A small sound classifier, trained from scratch.
Data: trained on single notes of musical instruments (NSynth), 184686 training examples.
Rows from block 2 of a small sound classifier, named by matrix and row number. Rows with one number belong to one channel. Each number is 128 + 32 x the weight over its row's rms, rounded and kept within 0 to 255. All counts start at 0. Numbers have three digits each.
After each channel's rows are labels from the 100 clips, of 14976, where the channel reaches its highest value: "band" is the frequency band that holds the peak. Only what is clearly more common there than usual is listed. The data: single notes of musical instruments (NSynth).
# convs1: first pointwise conv (model.blocks.2.convs.1.weight, 128x128x1x1), inputs 96-127
# convs3: second pointwise conv (model.blocks.2.convs.3.weight, 128x128x1x1, transposed), outputs 96-127

convs1.28:133076110119173159106140151085162055097115132125136134136145174071117110156159126157145117095145
convs3.28:139135146074106142093098130090182135110092162153136185154093137099130094183123080157072128116108
band: 2000 to 4000 Hz

convs1.21:082119087076141124063151134150126118149127162138109088197073169128102149138116109098093101154127
convs3.21:105163084105165116136122142193120077099109119144173104123163067110146052163192151149140129145137
band: 1000 to 2000 Hz

convs1.4:118119128118162107110162046174111117143120090141130134092043164138148056138129151130144104155171
convs3.4:109163146087065125162165121090107114050204165095160111129120121167147101121103115143159137079134
band: 1000 to 2000 Hz

convs1.22:092114123133061126185110181177116102118134137121130122118097111123144149082081177143100058169114
convs3.22:156145142124099088180148123141138150094120090119104120119143110134106098108144157156151138197120
band: 1000 to 2000 Hz

convs1.5:137145101142138128143122154136136172060086135089117149157117162148132196125146204099131112183191
convs3.5:130132126132112155135136131128132123119138135143108173166136150029152090175115064143107060146145
band: 0 to 250 Hz

convs1.1:106108156127091143127096088101121212112161101139101139079137157081153153114109132110063133106139
convs3.1:100136109108117056195154107116132114104102127179156056183136094155181096163172160130100128145129
band: 1000 to 2000 Hz

convs1.23:169112066078119114162146110115155118165104019135144053153095118110126086089119144208114119152119
convs3.23:132098100065164129164181153181087165120128153178137166136154148172068097111120135121127079103126
band: 4000 to 8000 Hz

convs1.125:089162112142135098140079088135156092123035095116150092101109121139141113161088096117170183113145
convs3.125:180074134135109137133071139110186133132155112098152142161152159120183158093124146143173109132183
band: 0 to 250 Hz

convs1.2:183178111057091126151162155136175140135091137141096138111169108140133119113076118193157133069064
convs3.2:113093103113080137112169130175097121142157121102197133191175114129160186143148180124122157126234
band: 1000 to 2000 Hz

convs1.124:146151132134125136147118190168113168126174148125123128158174075145191121098146091128179078077122
convs3.124:114111136144058093142119082108107164082203128074141102152119131193105130054162150081122129128159
band: 0 to 250 Hz

convs1.16:148149137160094087137151174158163137124139108090138071103147106170081132102093153112101091126103
convs3.16:140122089082129159153182091149128101097133108154132120158050118125162095137123113135155076027097
band: 4000 to 8000 Hz

convs1.19:113089144164077125110111115138109125143136122098115146077133112140113155144184120078150085130164
convs3.19:102120163090116145152080160153129172101117144108139135157149147073141113132075124151112148123154
band: 0 to 250 Hz

convs1.12:064131127132147108080123113152143087129092096063077083131073114137125125080128120157163162096180
convs3.12:141084159060133106119149090098134121141099075163166130153114130118092139042139140185120161132148
band: 0 to 250 Hz

convs1.120:093185157196111119213124121122116177076174185088143079135170097153122160068114142107140201112127
convs3.120:132199094112121144131104090156100141111131103132115134153139133162183138118089107147134157140090
band: 4000 to 8000 Hz

convs1.0:116202153159135176094147122181130145099109151131130155094114155093151131097127148151083202095143
convs3.0:121105150085090124133139107111163145141097126074131093144106141082201106138098169043095139088101
band: 0 to 250 Hz

convs1.126:136185171178120151101103148170117136112136124189126173140099118115118127101114134185150157109144
convs3.126:093111110073144197172159141140192118153096168082109112136111098088124094132133144137074160166125
band: 0 to 250 Hz

convs1.26:115171188151079128110144144097164137134122136115082137083168103221146169081108085091096179161149
convs3.26:162113078166103147155108109125103081151115136149133163163154091195098117087143123092193087075179
band: 4000 to 8000 Hz

convs1.13:122117124160108133128128151217061160105135115149062152118102103063118125141142147078101118136076
convs3.13:010096108114074126155145144160160184152083097151119097108141148081212101138181111197146117080115
band: 2000 to 4000 Hz

convs1.30:157147086105122146148104115127126174095103255113089117126128115138120151147071077153196080115131
convs3.30:164145118117154078140090105106139146148145137202057149126135134129083131127092116090116142167098
band: 4000 to 8000 Hz

convs1.8:136125079058155138169005156154141160161098100122125109142128142133122140080080160137162181089132
convs3.8:122130116164111143167143147134152085093148115181126188166137154137119095156105160149123146158118
band: 1000 to 2000 Hz

convs1.3:127074095154151145052119098105143145146096151176071086104076120110118147108093101143165166088139
convs3.3:100104115179101129141127123118144123078115140141080128142167133096141060114132137082101090148110
band: 4000 to 8000 Hz

convs1.25:182103108177116110157144093144142115130122118145172155113126189099094149144116125145115105097132
convs3.25:096129121132128105133148100140088124133139121160177194124171148105110095139143194103148128149140
band: 2000 to 4000 Hz

convs1.33:164210173104125170139097121143143176129096110021150183134064158129116122132130076087063104139136
convs3.33:176149164088127204115081134092141129154142166186081103111135092083070162172127197106150084189096
band: 4000 to 8000 Hz

convs1.35:131132142144122091109118139122066090126151072124075146136164140160148133119114169136113143132120
convs3.35:134125138128082085112166124161212131149128140134150073121067165189082108137157109133154096160119
band: 4000 to 8000 Hz

convs1.121:130139182212131123154112162186090122105174145104135146146112113118104151161086136073112140113154
convs3.121:173125095117127102124108150096088143109073123143087095104119121130111106083124108089118176120146
band: 4000 to 8000 Hz

convs1.38:106054121086081136126159159135165139094143119113141102193127166119104140076169131125055119182188
convs3.38:095142141166107117128040132119097117125150113105132119073128144094124137162160148086110168181145
band: 0 to 250 Hz

convs1.123:176149055134165132089152136165110189071117164154105150109136138132170098103150167116124127094044
convs3.123:048069112162133107126134104125088087106153159137177117119118127188095138103146083177151118131149
band: 0 to 250 Hz

convs1.11:090133081164145139185123138091127123147151182060150124142085137134116118091086133094165134116080
convs3.11:067119138144127087137107072178106168111146123161096090205114127178162113154183195171079199114088
band: 0 to 250 Hz

convs1.34:126148091089130132190105149150097110160110208174140095156088144115122154083145181188167136172147
convs3.34:104120142133079090111090106151087049159125107137186111156130092137111157136117088161092153125104
band: 4000 to 8000 Hz

convs1.15:078094117113176143100141105123155150147090116133124039081121097119120140170186170115136120109176
convs3.15:120200080128071093171118105086200138124088086142123068122133137133127152121142092148068152133091
band: 4000 to 8000 Hz

convs1.14:087118091134193118199076129117200076135111109157105129073110139169110129141119091082112144164151
convs3.14:108111164087126113139224131119095098120133178145125111108186142142089124151092098131139096163153
band: 0 to 250 Hz

convs1.127:123168180123162113182101102129194117117121224113157095160118132067121130085162135110122143109146
convs3.127:088113097139149139157125132164138168111136175166162119121159143125193109123104074183141164164111
band: 0 to 250 Hz

convs1.7:105135108087143153192114092152117141091194090123106164144160145137101136121126108130082071108148
convs3.7:124157177100082150170094125075129150082152162134188137092104128136114108128094105145149165016110
band: 0 to 250 Hz

convs1.29:143121113101108142173134123113134114093138139231080089122129116158163116130139181171136138110063
convs3.29:114141137129098214108085090155173087119139186141141139083084155116157154130144150099138104123093
band: 4000 to 8000 Hz